A small audio frame classifier, trained from scratch: depths [2, 4, 4], 17000 steps.
Rows from block 5, named by matrix and row number. Rows with one number belong to one channel. Each number is 500 + 50 x the weight over its row's rms, rounded and kept within 0 to 999. All counts start at 0. Numbers have three digits each. After the name is the row's rms in percent of the matrix's.
# convs0: expand pointwise conv (model.blocks.5.convs.0.weight, 1152x192x1), inputs 144-191
# convs2: project pointwise conv (model.blocks.5.convs.2.weight, 192x1152x1, transposed), outputs 144-191
convs0.402 108:500502537443520541526533472465542478499458490458567520532520544403526453472569531590451564612393492445545571588425546526586410480573517557493533
convs0.403 029:536436485555506555499478445452480519549462596498477442395463580511428498422490479426537491364537385505538446406526520528498555518449383495432514
convs0.404 042:538487588444409510493564557477448444463508544546465593456498518607425545431528515360544522369509522499467433577512521470549436530584439560487537
convs0.406 162:542567501449566478515526452442555528497432504532457497551571564441437482403412490548466501541485449568519429457536540463599450512550433494523482
convs0.407 034:515597489687599542610512466574547490499505446503504378484477536478499507582441506496592460495541461559446488414513434520469600516467540548519537
convs0.408 051:508503517572571459490444515471531493506541473546453417479588492624426545515430534428487474480547504513386494577465483462490515513494509537489544
convs0.409 050:607558414504585478489498470529518457536458462498479493535490516508509460574351433446459398500545539535468480468457423485451536453612556559518596
convs0.410 041:468608446559496522570482505497538600440559441460475511513456413468528442521483492621589566517569443573557511468489440518506503481403542526556540
convs0.411 063:519489462464427539448465455419435503443496522462560563492463521514507465508532497500503475556563497435576495526530572521516487511477447466511494
convs0.412 099:504522394624583519482470469514557538551381527559420440519372524478507496521466476424425451424563458546480462435473434496463523442481508508489528
convs0.413 290:476417593421456478528582503483495530501525590509587545484470602492508558514580524567455594521423445476449560530489553538565475474406537521491438
convs0.414 023:431505628449504511541542486476409548446519491507430472516516486526389577390570452513580531539450486509530482526629551574533471530395424453467414
convs0.415 079:507487461639539468560461541539574521472456494507410395419507532571461519527422454434553492472492458642473499474472437437498543502401542461507490
convs0.416 034:482491500595559472467454391517477461553507523542455429453458517520560492486564547389547480385447516469406495475451465451469527520555492496495491
convs0.417 046:521592467599523491573515516537566549462503530493408399507473487557446523524400561504567447440570485608471430458524455476510578452447537495597494
convs0.419 035:535548467619521571533516400439558507527462555483445455451412594479486424546492523470453548471510418480499425452475549520575481569521458507515485
convs0.420 036:482470565456459508467492419492403492446457480524558481475515603497459585461532504424587510449449505513446487507509468495490571507486526450442426
convs0.421 076:387446455443457433454522567452481492496564472530471641496533303515534441449513478573514547587474481539561519530510532455565396485439482545486525
convs0.422 107:504406506339417473468551493477485466518542588500545597505531409534449524410525464497511529493410489513519525499504548546504416416462461521432504
convs0.423 111:565527507431428486530493530493442511500481406517551492561575452523417504502447515508470527497513549449489513542517435500430534486558505440447505
convs0.424 033:450572416609575492525552560537519540424534496528476503429460458533548419528535499525563513452547452544445525522474454548440464418408546507538484
convs0.426 028:397487473567508463530470480469520465407558509545435486449422441458571488410541507457656564537464488586460465492534453544455531529389493559553434
convs0.427 039:488464529618611447466493435596549516534434537500483420516424503541473488472538485438495451577498527537492519476502501511507513491455536461499538
convs0.428 052:520532489511538578515573485414490543456415536502461495423452622582468509492519448388579520414504367529503486483573549542490500569406414504515442
convs0.429 024:542512535482510561462535453450473491533444556470461473468490525502448525408516431368491481454484478441487469493494574540535509580515400529449533
convs0.430 069:552418535345437507460491469427410498492463509437582580501556501471426509418523482506483524547494507457571525499507605538493481549534418472394481
convs0.431 045:437537461447515480511425483485420523515458392417479462528549445464507500470495445608437476528552540498585474507532562493500450501562483431541604
convs0.434 056:490419606416441484521567537483404473423547532514478534483535512558438566404594533425597548457508501452489463457600566533486531575487397502425450
convs0.435 060:424461549546444498505461593617526501502543458456453508508564436514459502487527574571469514500524598480533475566506425453499429543474545396499490
convs0.436 035:499468441648614527409432403507558495547469528443554521488425495498471437545512519466467464502517452464543496420433553479516517569500503453435463
convs0.437 019:552500518475456496413464456610460454484382515531519426507414502483462493409440566435473443459539565441462445483409411521461522540503463479476484
convs0.438 083:536433463352471470493497521491435477463534458515590576505549430520423603398488445519472561502484467495563490507483562573509427459470427545418502
convs0.439 051:529442590380467503533558532482446503477551542490485575436553517599466550431548514523610541491518507542510505533554511516472471530406412523431459
convs0.440 073:545568535442557478470490551495506417503473462530500490550521573604494582450434511473445468555412483548487531575558514452551401526459470543546513
convs0.441 318:502440569558544476458539518451543457526622549519498479451455540510571484502544486461584481477455506577433611524484549463498483555497507589475488
convs0.442 024:509577521568521514504521486539549481558489496502547456503496467480519416518547533485514466438564544520415433503518490572455522538639499436557533
convs0.443 073:431519423512530518490416501458448478451466450555499476571550432449483444439479559566434538579512530522544500616521515445530462523509478488489510
convs0.444 053:464522421635540528517442433489574528486519482464466455524556501414531379539544579569501473586572475468519438535527483488548515514525572463542457
convs0.445 060:466440584434521437454476542482467521515571510511512469509569492574467645396533498472481565470431586579417489583530511427494506506444473515462513
convs0.446 014:468572433610559514505499461554591542523390490540435420526482504503494447509398462529437453497521480556560494479456476524512473462476564507601564
convs0.447 168:562472545543486513434503459573520441547476503486529403531528575476435547558497498375482521452463541517428549441468539475450590536590505480503453
convs0.448 016:420509501632528519506519447452522512483469549529443450446470596544527549523507502438488451468501516534446433520495471441492544499486525518536523
convs0.449 169:438425468469447527519515442451522515497554599472485590485492507399503416517579506515455547518481428455522419471541522512538494463550507492504503
convs0.450 075:517489571335428488482476486445408473485455469490511553535565515510464531441517530571438480580511469437577481533538540526496427516592408501447529
convs0.451 021:389504516550445505519498524534423488520454511554429446489479486488602564503522520460522512376480558532525450528506453474500509520482494494530555
convs0.452 326:510535460540546513534557422512538507451403508507507475486490545404535402546504479492529491543480446539527534427431462500475578408539578474560460
convs0.455 050:629532479466490504471481394482551451531505495466563530503457518357487440563393430518454492601515504464532503422537512506469552495616461470473607
convs0.456 026:564561548507406535515485462544486487531480472499501512529530497533431497411487548444493547407639489491468410482487499517491465568551405489426568
convs0.457 115:483512477390451479516527568459468575497540469503502604564562395469553441476509506604482535581522499491607483528538544513520413512532481508533535
convs0.458 133:530492437636561514549456484495670530469455428467439458487485548451528424594459433555392446567523456492549526524544485477549479539543535500539499
convs0.459 046:442425486547533531518507477515552563515438587417390471424491537400474463480517524549423510499512532481593495528466518481530495526548547511552461
convs0.460 095:495486506319449427468562554479386443473494468543594585579533515476530549532521478513486552607407528434493559522530549477477490483537514497443486
convs0.461 037:472496549590620578461514472465507444551448540477501412439520570524447578436507434423515485472464466535518519464510635481578483604546418513472462
convs0.462 060:542448466586510508540495448535612562407442580527422474504390549495602462564445444425420443516528451524500448388523510510483508524565571503586579
convs0.463 032:583526500403438438457545608486466501426506457531495558500564433566504558448455480451502503541506530459509365568543485484463375515489470505419496
convs0.464 070:560483534381473485527518538519415405489503528526517594504556510536512461490484438541509471559508484456602506479577502480477418562488452589400515
convs0.465 023:546474473542531469502512431479525468554450538495515581533523460423494425499491474539441552622422469433619550521484527502569434530515469529464538
convs0.467 082:476552490440568542562473445485472583503493394510558529600497515438510443506505483583539550528504489492548494485542516569541578621469496559495482
convs0.468 032:492525494507554541561462472484534484530441525417447484447533552438453488535486447495504476557514440461602490483472617460520518546513466469445563
convs0.470 211:474424569404447513488461464472452504483534496441561510533523499490494541489556549568580588516475520521488648507433507490437555473498571439469503
convs0.471 177:517549497455475451586513634543472515456510444509423489519558523554443588543373542547538495542473522531508463489519485450509515554472545489550400
convs0.473 061:438545507528539499557511485467437548485461508492486479550523540446537462490487479637534558555456507522559556499546524450574547595506520525546447
convs0.475 029:484618407502495475505532569436529476512515518511369463497493475524565466512527567478535468479493470460515383496452481489473505454539503505556579
convs0.476 084:456589447624599495553547507502532502461476489526460440475455503519613445567488496502546491491526438563451492461489471478483514477430539546565486
convs0.477 105:563439541361436509472525488469418549539455514542499583498505466539521530418543447486522552492443470462592502516541568495518423505524399484408497
convs0.478 099:484461550325422479497544503474424520527479504508528595571539460475517480440512507608479573561433468433604547491523556554533434496537454482454510
convs0.479 097:508533576407467542513471589475477534500538408498536527553504439566486547502441481598463588578519573496566541550503547498477457572412470480539551
convs0.480 185:527508471545541423560522526535567474505507505527522441480492484436482546537403473545528505495496468630449549409449489505522594430499548463616482
convs0.481 053:509512562405472465489522553470395457537473487467539523548511532554491532485489515523504530459466536460500555463495561574472530493449429466496511
convs0.482 081:533490537405444482574527550548543471470535534522488600566472483510429532485450525617442525492506509433505435532563426546492419471486533432493515
convs0.483 015:450439500645493559514519497498476569441453540488392436476524514534462514393453531456579508400509560531456369518498508489560587628484457526477432
convs0.484 044:459501535441479477468487487495362511520458496579463551563563470548422486445512576495498595547477481458561527505494577518542516544411492479458418
convs0.485 056:512572533473548509514538595418450526603468477451531490516598547549514492518393490539514550521474495534456513646542458465479504616370492542509457
convs0.486 034:567603443529552524526489496486509519442443471500356426490441567564495458597383544474478503589509459475436447548528410459492504565452556540596517
convs0.487 035:439529499529623459551490461485460523504449451523536397493506629520474504492517498545500525479528443545531622507576407528506495512484519526566426
convs0.488 378:501592420639625463548477488531600474466550438494498401524496491457520486561432496515500483566480492575424480499478454447515542483478548530578525
convs0.489 036:535572421474484428508524581474435526419544406557513556583514495513611502540419475556432498536512513472480492451545493460435446472586596529554505
convs0.490 062:447496496479507485472446496515440533567391525482475483571568396552375450462463495592444530505531504527563474538541545462550457509508475442506515
convs0.492 192:538440575371443482498530577488449499489524495481509558520545535604453647518453483502422543491499583470467494577511542482446502513453493441482493
convs0.493 029:428580446493534439468529555487450561565532472578538468524473453512577420513531613672503535479563492479434482562506371508452490506538538522485466
convs0.494 014:432497521659529490519456496622505521527364463467510408473436532522434557494504488458463455429546474439557439430516459532479564537419476376529518
convs0.495 031:492545386547560593501529484428523553504467566515530484490431589470532448482536508510504516406557410483506376510563448615570490487528487556539542
convs0.496 039:380574492691541520520537494491469453592468555454507413528498501453466524477514567532492525484482434439455487486430474433572521518567520558535536
convs0.497 038:427454586462549506499557510513486430517530602533516465462486576523475615433591550421570519462381470500436508505489480550562531489483466477452469
convs0.498 046:468455417587590572429489521395497577520431476477525445485454505531563462485533478553482483451505408517533547492446513535468437508460453578531517
convs0.499 047:511380447379425506403521492473419537515498523477557546536503466499450553436592455533446523462513531425541487490511553538500453487536422407427497
convs0.500 038:490429615482473443459446530493526426510531536496516554461601484578478551450495477480554569531453573609426602485480530386413596487429503518468481
convs0.501 068:506475494418485487527541520589395521453497412482574524518493512503545481521509489550572505455485488457513550422517485570501525539509438478403507
convs0.502 034:497409583374440530456519465398451529529487573504518600433536523538512502434576442465557603472457514547533552503493614503476452546449434515415487
convs0.503 346:446402510499531519511454520510494517554575459416570539469547510446534577539541532568535477578501606469569592523462547507460568524454537490454527
convs0.504 059:536526477545521534540467473545535509510491440454527407543566522409440529523505525494473491514530577477491517529489435503456579415572594399542491
convs0.505 035:511483465555530563543464486517541540590449552455425496480469530486472503474434558562445461462574465474601462507513538537549424579425437537499574
convs0.506 057:566481437491512418494471552543562477552494495510422538559473415526490507533424465510429416482500503493428478537457414528485439392588510510501560
convs0.507 044:571541426360470443448541471410449465488458565497478593537468478451488444434441487505433455507476475423495432508476515489501425359640484492519548
convs0.508 183:512553445410530419465471538473471461507554489490459585498571510482636516562386476592474462590547553479504508479505477507466536445500553548557534
convs0.509 040:512542401580521533407502468402466452503464514493486498519425597467582438555520549467508482463474439431467437499488512483500644465524454503544477
convs0.510 122:506437585424438544488527505518456488507539446468531558496553545547436571472534469462546512517483542483582542480524569584476525576454427490472543
convs0.511 053:414450507573565505470518456550453487514420575500482415453388519532499498457546477454521453571470477455562531514514528516547515562453506472491450
convs0.512 118:530421498483392446442521568585540435476569505497556565567513411482475503574479487447512513494455586511454595480436457502399508425534557477518541
convs0.513 035:503551529632545527582516542539559527520418516494422433471487499541486482546440434467587510444521446581491556497516502470483535547348500524523511
convs0.514 078:434456554471494498492560443489512567509505607488529524478470483451538462418644522563568552440429494548475579523516466542538517504441525528527429
convs0.515 024:494529522705592519579532489565616478490485489487462391463478561489537488591468502449434424514490498492493491517456390476533518520510540505571515
convs0.516 076:551599432640600562494428459564559461540475442471549405507497493522486502519461462464424534623518477486554588481475469487533525510483521481523566
convs0.517 037:532447537363477447489490516474412562537469523486520573537545516588470548489427474534474577538549539506474500581541596487514480563405464496522480
convs0.518 082:523568431512532469488526599453486522464515532563374532460453445650579467476428465504524503471531444546458459563522451462464395453399455529480509
convs0.519 066:534499473499507425463484503590501425539466497487517471540587439605394462542369429500461525559569538557408538491460509473419505439520544462450533
convs0.520 335:423410539399449489503562559474398474488516593492504587514585520524531537486559556511505522509453554418508451540591515507503456463486535496467443
convs0.521 072:487456551440456433528516374423459503419482570500447545469522528497394446462530471497540581523478440551387490425473584484576439531435441489441431
convs0.522 034:455487531416488395502588557482409497418492479510451515602493427566438541421486471570531465532529540530577515560593523494503452555504526524432503
convs0.523 048:451531418608545543468452501501603497464441551542476391458424515520525502486516455449461451501555446576430510414373459512542564479471569547574509
convs0.524 302:551439570384453488542514554477550491482536483441520571518559520501438554493435452542450496601518551477557504551549584551491446588478447505488517
convs0.525 029:423473545514584546601526507582482476492438374440611490519484563460452638501528489523422493555501521437528559418527564500463581511525513450498599
convs0.526 022:569500511453493475525446458453506538524481596496512578520521420491404448371516467589478510558531493447606481489576585497528443497504457512484499
convs0.527 047:482534453434558444500529515467393487448445411495481490518591544519539535530450451499492449621392431424520506494465559473581424532506461531433492
convs0.529 117:499445579340391486470510563486381495509572519465469601504493439552454541442517547560517552492513533448533487604467576514504409512524411499418482
convs0.530 060:466552454670552541580568538617599516485512497518504453531494422464516422566515526493556527532488486552517555480474416534496503543411599515555485
convs0.531 024:571450569474457438504505579500455400464546473550523533514472581516495570536480465387455517506501501447463473570541492488453466567560473546446521
convs0.532 087:530570505439447556538514527502476585466497462451462541571550480514502451490491546571576561520537463468616469488539522560546446588521459496507489
convs0.533 066:432445426471527497465492492529495534563544533551563502506450477533568454532526518531496551460413439495485541578444493552551411517489456560469596
convs0.534 207:495497482529551520595515563624454520425505381436513447466552456540485492521482475474477490541499541471525465532518423511504487495424528480513458
convs0.535 042:443561455513573452534490494531521433552606500516531444575521472473540586532472501517513495527475569539378514576529471510490519420493552505493574
convs0.537 165:524519490466508553521573470510524498477422484515471496516474564411483430492469441422524438570455432422659496444500553567506445576549436531451551
convs0.538 049:549587447404456508535493426500427602476460448499525492576488506450547423536540528526507517451563434475532540486496462564434526439515585500478533
convs0.539 225:520466530321417481484526520434380484455514472502531573496529506552498559432565514471540502480494492465479472512571537506469480504509424474395476
convs2.402 103:516464461522436539485505423511469510499521560471583410486440513459568540490549517465457516533461465436465465508424478497565475443442564561496541
convs2.403 025:507481513495582398534526500599598466484458493551464435422533508488506434544494510473492526543529566573497609495410504455465504439468553484500496
convs2.404 024:451421529525540458450491422521516515502477523498554407493469581422460545505496497532445501566467520439469537450524601480502567480445488458479481
convs2.406 270:513475460501518387474459437531502537501470546521573388501516537397495523505496446534422565518476479450529488443432534472561502532403538540503456
convs2.407 015:511552518648496517463541514551542481450510363468490487524423513488517508633374496568410397471522550465475579503538455441452450513551459481506533
convs2.408 035:491390519509541538582490478490568512513509579510490545415480492488554441466583488480526600490515430557493407523410538541482520548436530515529423
convs2.409 036:464457519497543620551490446484498446470579544493478514326486519542521446534540546457555536569511532463499524518455469400523527454503548563497483
convs2.410 055:507513525390418476454495508465477490557493519469527475579490464475458590484532501475523446451436510477527513522581521552544535497497461487474550
convs2.411 056:563553524575510474537518500587474465469508406506518527557505439562512483545449491533475502426507491546490459504462405472426404484537516477568605
convs2.412 137:540477584493476534435421452432472507513451495433603450583495561476493550488515453563461501460454406396469435458470519571603485582417465482544508
convs2.413 269:532444486391456485383454503438535568474473497453551361573495546481519563471490480563465477552506417486450410474469556569592538510453539499565483
convs2.414 016:527516482528603497525495458545548457483464480512497433519508499451521466580387435521480505512453552496441504437455512485400449483499564476557577
convs2.415 062:438448555516390554418458512510503541562467539504517541551539431548520573512530536441449518414478492460443438478494478563511464509475438547492579
convs2.416 022:562514524544463521514485478572635448493485517448454574387559517517390518496460498449445555456560500462536427484460482519564500378456433503528510
convs2.417 043:532545485549441483502565500491447573532513406520554489601463458408441483529467485595432491487475461454525572501555524520498438528482500504520613
convs2.419 017:524511546575421528398443532468542449453533482507534510466485466465471559524472473546526462485450569484434546440385524420385481413440578488544493
convs2.420 023:485436504605509572497502519467490516447555488479438522367462516509554463565520517478561528494539520531495580542492494461429507495462503458488485
convs2.421 085:407363564428519545429480530515529542596483598498493522550499479494518506414562461546435492489440470464409455563504544594537501575451486516506447
convs2.422 128:538565477598575474570492475543619449462483466519505433457526581490477504566402449460464516491614507531492514422456503494485538505506500524501459
convs2.423 067:508514491457547556518450486379536559520488597539457561425517530564506481489581525441548557501523440499527410482513524547606559562436474559460413
convs2.424 021:496506474564558562435462518516555522391489458502445486480440532472509518488461510503492442462518443504477489489436428459466440419397514497560536
convs2.426 020:571496470527502528469506479498593511511466530459445598372539440569486521453488551528483573458576489540538520512501472495579505477436486538617528
convs2.427 026:580512528533517500440497460556463489541500431421557423531497517427511622550395467555448446517465508460516532492506534496535455533415489381504558
convs2.428 025:427445367556548467471433428548479428472491462522529453549469485551482411456467483533503470561524483454577530505551482395511532469486537545567526
convs2.429 014:567497526522564597467513423524556409479436462443448480456520510427460492533501525439462513537531539469578485542486530517571516475474487488557555
convs2.430 059:466459478541634484531472479507550503453480486552460451394506550525565422527483524535518524499572469563453465472458462445438500510476570499546444
convs2.431 042:550620462619550545610521484520553450445503424578532461487516494491560405587410410510461570534533473473519570419417433463433494516497560491537527
convs2.434 036:481396445644514456440442489506557495412577537492533445453464546487478524486478534427408514491536465528576510459442546441455499478482484515514458
convs2.435 048:518438474427469546453534512456521569548510588503616542519425535460484569535553495511437469487436494477433477556467582529602515421537472578469499
convs2.436 019:497472468515505559464502423516505501432521504417537487497419555524553524480492433586453499482545496461474396504443486539551467445472485525599502
convs2.437 018:586563565572478523479498428554521492458529453469472501463510544519515494488483485574511552478560536405507531506422435423514539529397545505554523
convs2.438 064:516515540415405535446487577441483505518534516427536570617539440545434552474506498422510466482453523454505404531584470542532502467510450527511509
convs2.439 044:536484496496452537466487538527532511473574530427543457552450426498492584454505467430419456556441482467467461505542545539553505508465461499504553
convs2.440 091:490495526501514444494467521509533558460502519519557391492501517470540616514501479526412563559545469491456440406487538536543474509457483584502515
convs2.441 484:585497580419459561371467475418524548554469546487503474516519496521494505480537485552464491472475403436461474488480543547585528507405493464527586
convs2.442 019:528487540557577529519493508493517527509516483531526384445493566505536549537459452531445558550559456556463474493457543460503489549442502501539518
convs2.443 063:515435523523474549398549519516523486533547521497554462480494574455498608569430541433452433479484609445508574561439540508533484493493491530437582
convs2.444 043:543445563434454519357507526495493462564482566444576470549492411478539512479564520497518523426447525430469447581493492569502488480553575493497609
convs2.445 073:486433494444423459426454537522502569515527574498557414529532492506503615495460462506412542506531500466486442479498551512529507485438504550521549
convs2.446 009:475510474604624526501456470586535463492476505518456500401530483546568416559506502490486523499543490534532496486456449447516532483447502475530462
convs2.447 093:484445492584503462498491469348548610544513572469480480507486538438479509491496539511498487446529443515508541465503533579539503566488461569460481
convs2.448 014:503525519550530556524542469591527454435520481522478524414506514561547420524514547416505550493563593450493544510474430450461528386525505503517518
convs2.449 115:492518462569487470460514524558487477488509446530498480547509406558564455527442526577512467469544523523446553474508427464383437460542525490543581
convs2.450 034:533543407533383455461523582588554441461506467499517558521532461514462545460416462452457464494490637474480509469467433374439526375502526491569495
convs2.451 026:535481486585555586507457448524651456438503477486455486404534537512486439537514497492505514555519491516453470504425476438498518432477524477592473
convs2.452 454:476428508446482481385528526466508558542446514485582419543533556430490532522476457507426488488488472431441454497466598589616479521391515486504481
convs2.455 020:483440443496478530412477524422462544560476533535523540553479402560542527466583475570513476453435431527434422551423509517562413538404541569488492
convs2.456 016:465419529572531527449474514476553543432495533456473476391538560510499457558458528447505528513554431545481380507436475501514530491444547523564465
convs2.457 069:530449503459374521414500518499469466575504541472558519577517430496483588456554484467436476537458538441518459527553558560586491534543444527433550
convs2.458 158:573507499531467447450580491413561572486477509497476460463453453506437578537406485549530446427491443542430595444547520567475466415405516461544512
convs2.459 025:573530521550496509459531527433578575452505445485546462507502513469464544546443570399535456503394476547467462468473503562544475495478390513487518
convs2.460 038:511530488520464567485498549552500555518510499512486532514547410519497510487479487493494496453517514571475422494444476504504471533545492504497539
convs2.461 020:557542577516516394550552503625529479515474434489573472501542528525488475473521488504496583448500556537513565496403499549493508505517481578494508
convs2.462 034:465473520550531490556480431605524487542487403493465384519553547437458525582479507483426443507519501506525541488484539561505495504437490409478528
convs2.463 057:481391519439537500450429444499511481486493586492508473409470537524483502437606532483576540544481497519493471509493521507542604510418509514514396
convs2.464 074:539522607489439529505484487505470528550488469495528392547557532476473577526433485547482547537527446416469404482528540498557499526446483572511579
convs2.465 018:494485587490506558453449506520528491476446506461459466420435540612539539519563503467560509488473535541483408490478450510486538463432454454497446
convs2.467 066:493563539442396565468530531414519516492486483468535563525501515547513553545437489489418489495461489423459433510510532488547444499522444561509534
convs2.468 054:539447524456430468432475528493519557490503554522578432557492506480535639440471467496382523480481459427485410484498560536570465497466450533481575
convs2.470 174:502429421496566484461447457434495533504512562375525372501471541403476524451467504503477475457551456431508453535440540525570548503442571469512434
convs2.471 199:553463452466497490410476466500505525469515567482591341539415521434550598440517430524428453531413459427468440448445527553595524533446523519470470
convs2.473 037:500446525573597569522492475555545533441501506522425521390463540469520483468514515420523512435469464583454472507402445459524492474440535478532467
convs2.475 027:548451544515472501423468515496549481565448591486510442498472523442481608506435485496420551523468416512494468521435621519593528492428473493518545
convs2.476 040:568655488563549493535540495531508454480448449541541498514518541522487431570448424498440507517516447400463465466500461510503503473534542503568468
convs2.477 058:550525529539406541547518458450514557516539477465490529535465440417436509469550543481624476418520466653502528473529487567472450506530477484465466
convs2.478 110:440444481494587542475440461483536515444487497532464481376519574581525484507519535487506542564527483519464434516472541437584576508417492535526379
convs2.479 050:514423458557500583413437466500565549511562526567525412477487444503585543461537537546496516584469500449484515532468500464522522512342578501509541
convs2.480 104:500476550476419461525446478536590484495478472469564474544443516507485578495412460474443515452453541484493452510499498497492525446497458542532553
convs2.481 038:525484545459513552520515538473502520553486600471569488505478575468532539496546578483490517468520446507474447549485592615600508510481468494466547
convs2.482 143:567451477497450545439440429420517501540519548447585432521485474456475537485577505514495497487457390497497423548457515572556487520447556519475511
convs2.483 014:520522594526462622479442471540567445532494527489487467394615502542476514553498520412489482507495552470493462561423499449509536476478471473500518
convs2.484 018:575512473545427516355455509545418503487549484475503469586520435519572546436507484542466495426477490444522558530395527502486429508493474541453574
convs2.485 049:554500515541559501515493459600513489522485458519517391501446638458457539558419415508413486528528464491456471548469558499593524527400495466505530
convs2.486 028:538494520470442535467481536510526515515469524441481514459543510527574571448566549458566495493476511450545480467445475528527467479426484485524538
convs2.487 033:537479593480499519425491452525495534555516556444569370519568531441488536538503576455480474502476559472461507531443583572525450433461577464507569
convs2.488 371:487407424533472465490499482471501482482491504520579444535551474441407437468460461517520567497457399476481480462550522470551471500449563463585470
convs2.489 027:519449543541500535436429448580536481535513467487515398515537466491511568535493497459426516558480492524436399587426568483540490509452476488537538
convs2.490 075:496557473463588473579537484533477490453506436494516480530487521483511402560426482608515511501542508498515441490497450451399484442547609502584528
convs2.492 127:478537462527533439525484525448506609470434521561542379550466569378577545474448445547429474537478423518388495438463522579602533549455494497543437
convs2.493 023:580514543503376506398505439532437456510501448514566501553518412506563530521536522524523493455455456494479480518427457519489400467484472539487574
convs2.494 013:513484467594549480560444526607572410456536491559494477406568506579566433511508470465434579507541551546502539482372468447447521491452498480558475
convs2.495 035:540581511447469556442522497458511541515428480443524523594494515501500463501519495477542512449457485448491442457528495551543515546503479489517424
convs2.496 037:540450647523451560470517376440495521516536496477553412470562491439464530542613493482459565543471427452503465486499538575584494514406508483496521
convs2.497 038:515500541464531490456501487488501526597545511464624473619484479446502567482459441477490431452428465441377464505441499566459485519475432522502574
convs2.498 018:527520618426439523520517528475529543477455522442517471475466588417516586509452446444496538468478503513406490409474507526439520461507540505505444
convs2.499 029:493443558409478563449495550405480546546478451526566534599527488488473512459577476520464517504446394493446448499564559649525451531483487519525490
convs2.500 032:513552557503446512413463429482455544510453445488505492555449467461449561496549555584525410475404437555477482508513517500596481526493431499482471
convs2.501 098:522433380515558502379438483540527581504459549462561378550462536512511538425507464531449448561466463498473494535413586508602537557400537504507453
convs2.502 034:487542526566658540590514443522536536486481501534462463445487580473508426548460489579487525461558439520477466416429460488480513514488517494571478
convs2.503 241:518518508561475471626580532597526457451512553541505499474507474480529479533443482483429535471579495512461479440446479432459437472605592534512497
convs2.504 034:485441510485484508457520522413509583540525540545536516478404497511520525449579517484505536486426436504449530497489528556533502582463397606448501
convs2.505 027:497432416531418494470516537479485521483462533474515518591427497464470554494486502484507438480496535515592475491473518486525415443494532572502534
convs2.506 098:523443476527467518468517461518480541511526521469594437538527478462479567479453402492402511453470437432408442496442506592556488484502507514510519
convs2.507 033:523512483499565425560484492597588485467485451515512408449508513431485422542502489555475530490576538574484536455453477426436523449515582496510494
convs2.508 147:501535490453447396460512505484517447453495493465599497580494508434508557455403473535426420472485567431461494487495461493451428412543472528529578
convs2.509 039:564477612490454529491504514529488525528465519446564450534520577418427571519373475547476536456514503449497441508489547484490556485453507475525549
convs2.510 079:514460455434424493420450511495515565552502572438577444525524471508486622498522511502460483491528497446480438466498528543560526468426418578473564
convs2.511 036:544473504504497506441454436580489480574445497409576418582490473404489549489432453498484448475426551412492544460443511488428478476443539411496537
convs2.512 077:555584477518438485506563491522468535483520395483518476591506474464442515571432486541417456505496440466516514524535520527507456465504492540499597
convs2.513 023:551428523615463556424470564523529519449450487490463467563472498490545593521441486480509436470457421550403500453471552514493473566458526486481514
convs2.514 055:560517547492455568397487526493520592506452456477558449560444514439525532460525492491480449475506418530425527533485557535548452549410508473528578
convs2.515 015:548522634517564576551502414538519427522504539479523458461509544488495482540501475490411565517498496374559483494412522530484544496592564516509541
convs2.516 045:569485530504470467509484478638513484525477484494525481521533516477475625497419476492451503517448557470540522466526506432518511445428466443496554
convs2.517 032:517408485515499539390420445474480525530536563459577378489509553435486634462540528509490491525454440421495502504436578515609548540418521532491552
convs2.518 094:494397493480388567383532524476478543515531580479598464497453501478521611499497496518458495469463516447466510523465527522542463495481537574487610
convs2.519 072:561452457520472505365381397530507569523460559454518417547489546431471598388531539476514470495440460456479462496393529494606552510362465480494425
convs2.520 316:537594525449450566460466446413495483542530516467513548516475502520540564522489499498482492457502409491522418551509532641579493464453408475525577
convs2.521 109:528499562454443484394457503571500448538460476505572408567503518539468602539473462539391483448475516405448509472512493520535478468476462508499628
convs2.522 043:495473514478507469462497512499567506520500446439530417548565572419488530561401529486459447537479487511534545522471597566476463458421478398517517
convs2.523 048:490481590538554523524419482571517457538491527487532472475479542516479574511448476518434550476528513498493492455484555530536543477433404444532519
convs2.524 161:514623515521411513426441449457460514519509449499582433538541506440509543536498503661513503538462464446568522476537524484544492546463416493534440
convs2.525 022:512365494436518558490501526544517528495500501433579428525491535418468531515548502411412494557552444469475402541520590563520507470563541468476545
convs2.526 033:517501516406407521424551553486478570539485496416470553612524446457473555453510513450525442442462526515495475523496552577524449463517484484479523
convs2.527 060:500524479617507407533483488602562443423497453552510435465496486514481501524432515544464510536537546541468554475458442410422494440480536478519485
convs2.529 083:556564590510579512514526486527541465482459452463548414548543561394527487533465425475439512450518522484515517397371478560497474499497495495540492
convs2.530 051:515445556420461464390497562509396537575474540447519480591504447477485549457550489492484464437404510479504530542540505594537496546534459473465551
convs2.531 021:511403524507560597424389455561546393530530575471519456445507540534511457552574543446469562534539488451543439564454574469542517555502511504421532
convs2.532 066:499493535453428532410453512474467502598517526425554533592522460481464591420543488541454475511433540442494483570508526558539496537494438483481560
convs2.533 035:528524582495422464517535559523564479470410496487471492502541545485440543524470500420480482485520550526423544485519525476484536450537503467486428
convs2.534 218:544478477453458525339451550441438567513582478468534465566483467504487525456548567512531424504527427544472495544494517489537460464434514503506547
convs2.535 038:487435611431487525400524526458421567528478540471567509533379550482507529433607538521480502491443474408485551471535521563567530577521456557457496
convs2.537 183:518455517412524493465475483457531572511515592513578376531427564451549576477554446532426525557515444468404420465448577585541537534475541569451489
convs2.538 036:503556494515424485488362458546530483502521438439493523515629466598446525449496545480499526553492569471544381573510498411553568447453442493557484
convs2.539 211:496491451562612474561495488500587460417488491530478450406507594518536422559437492505503544506623474538461474467440497467444529471488558522536480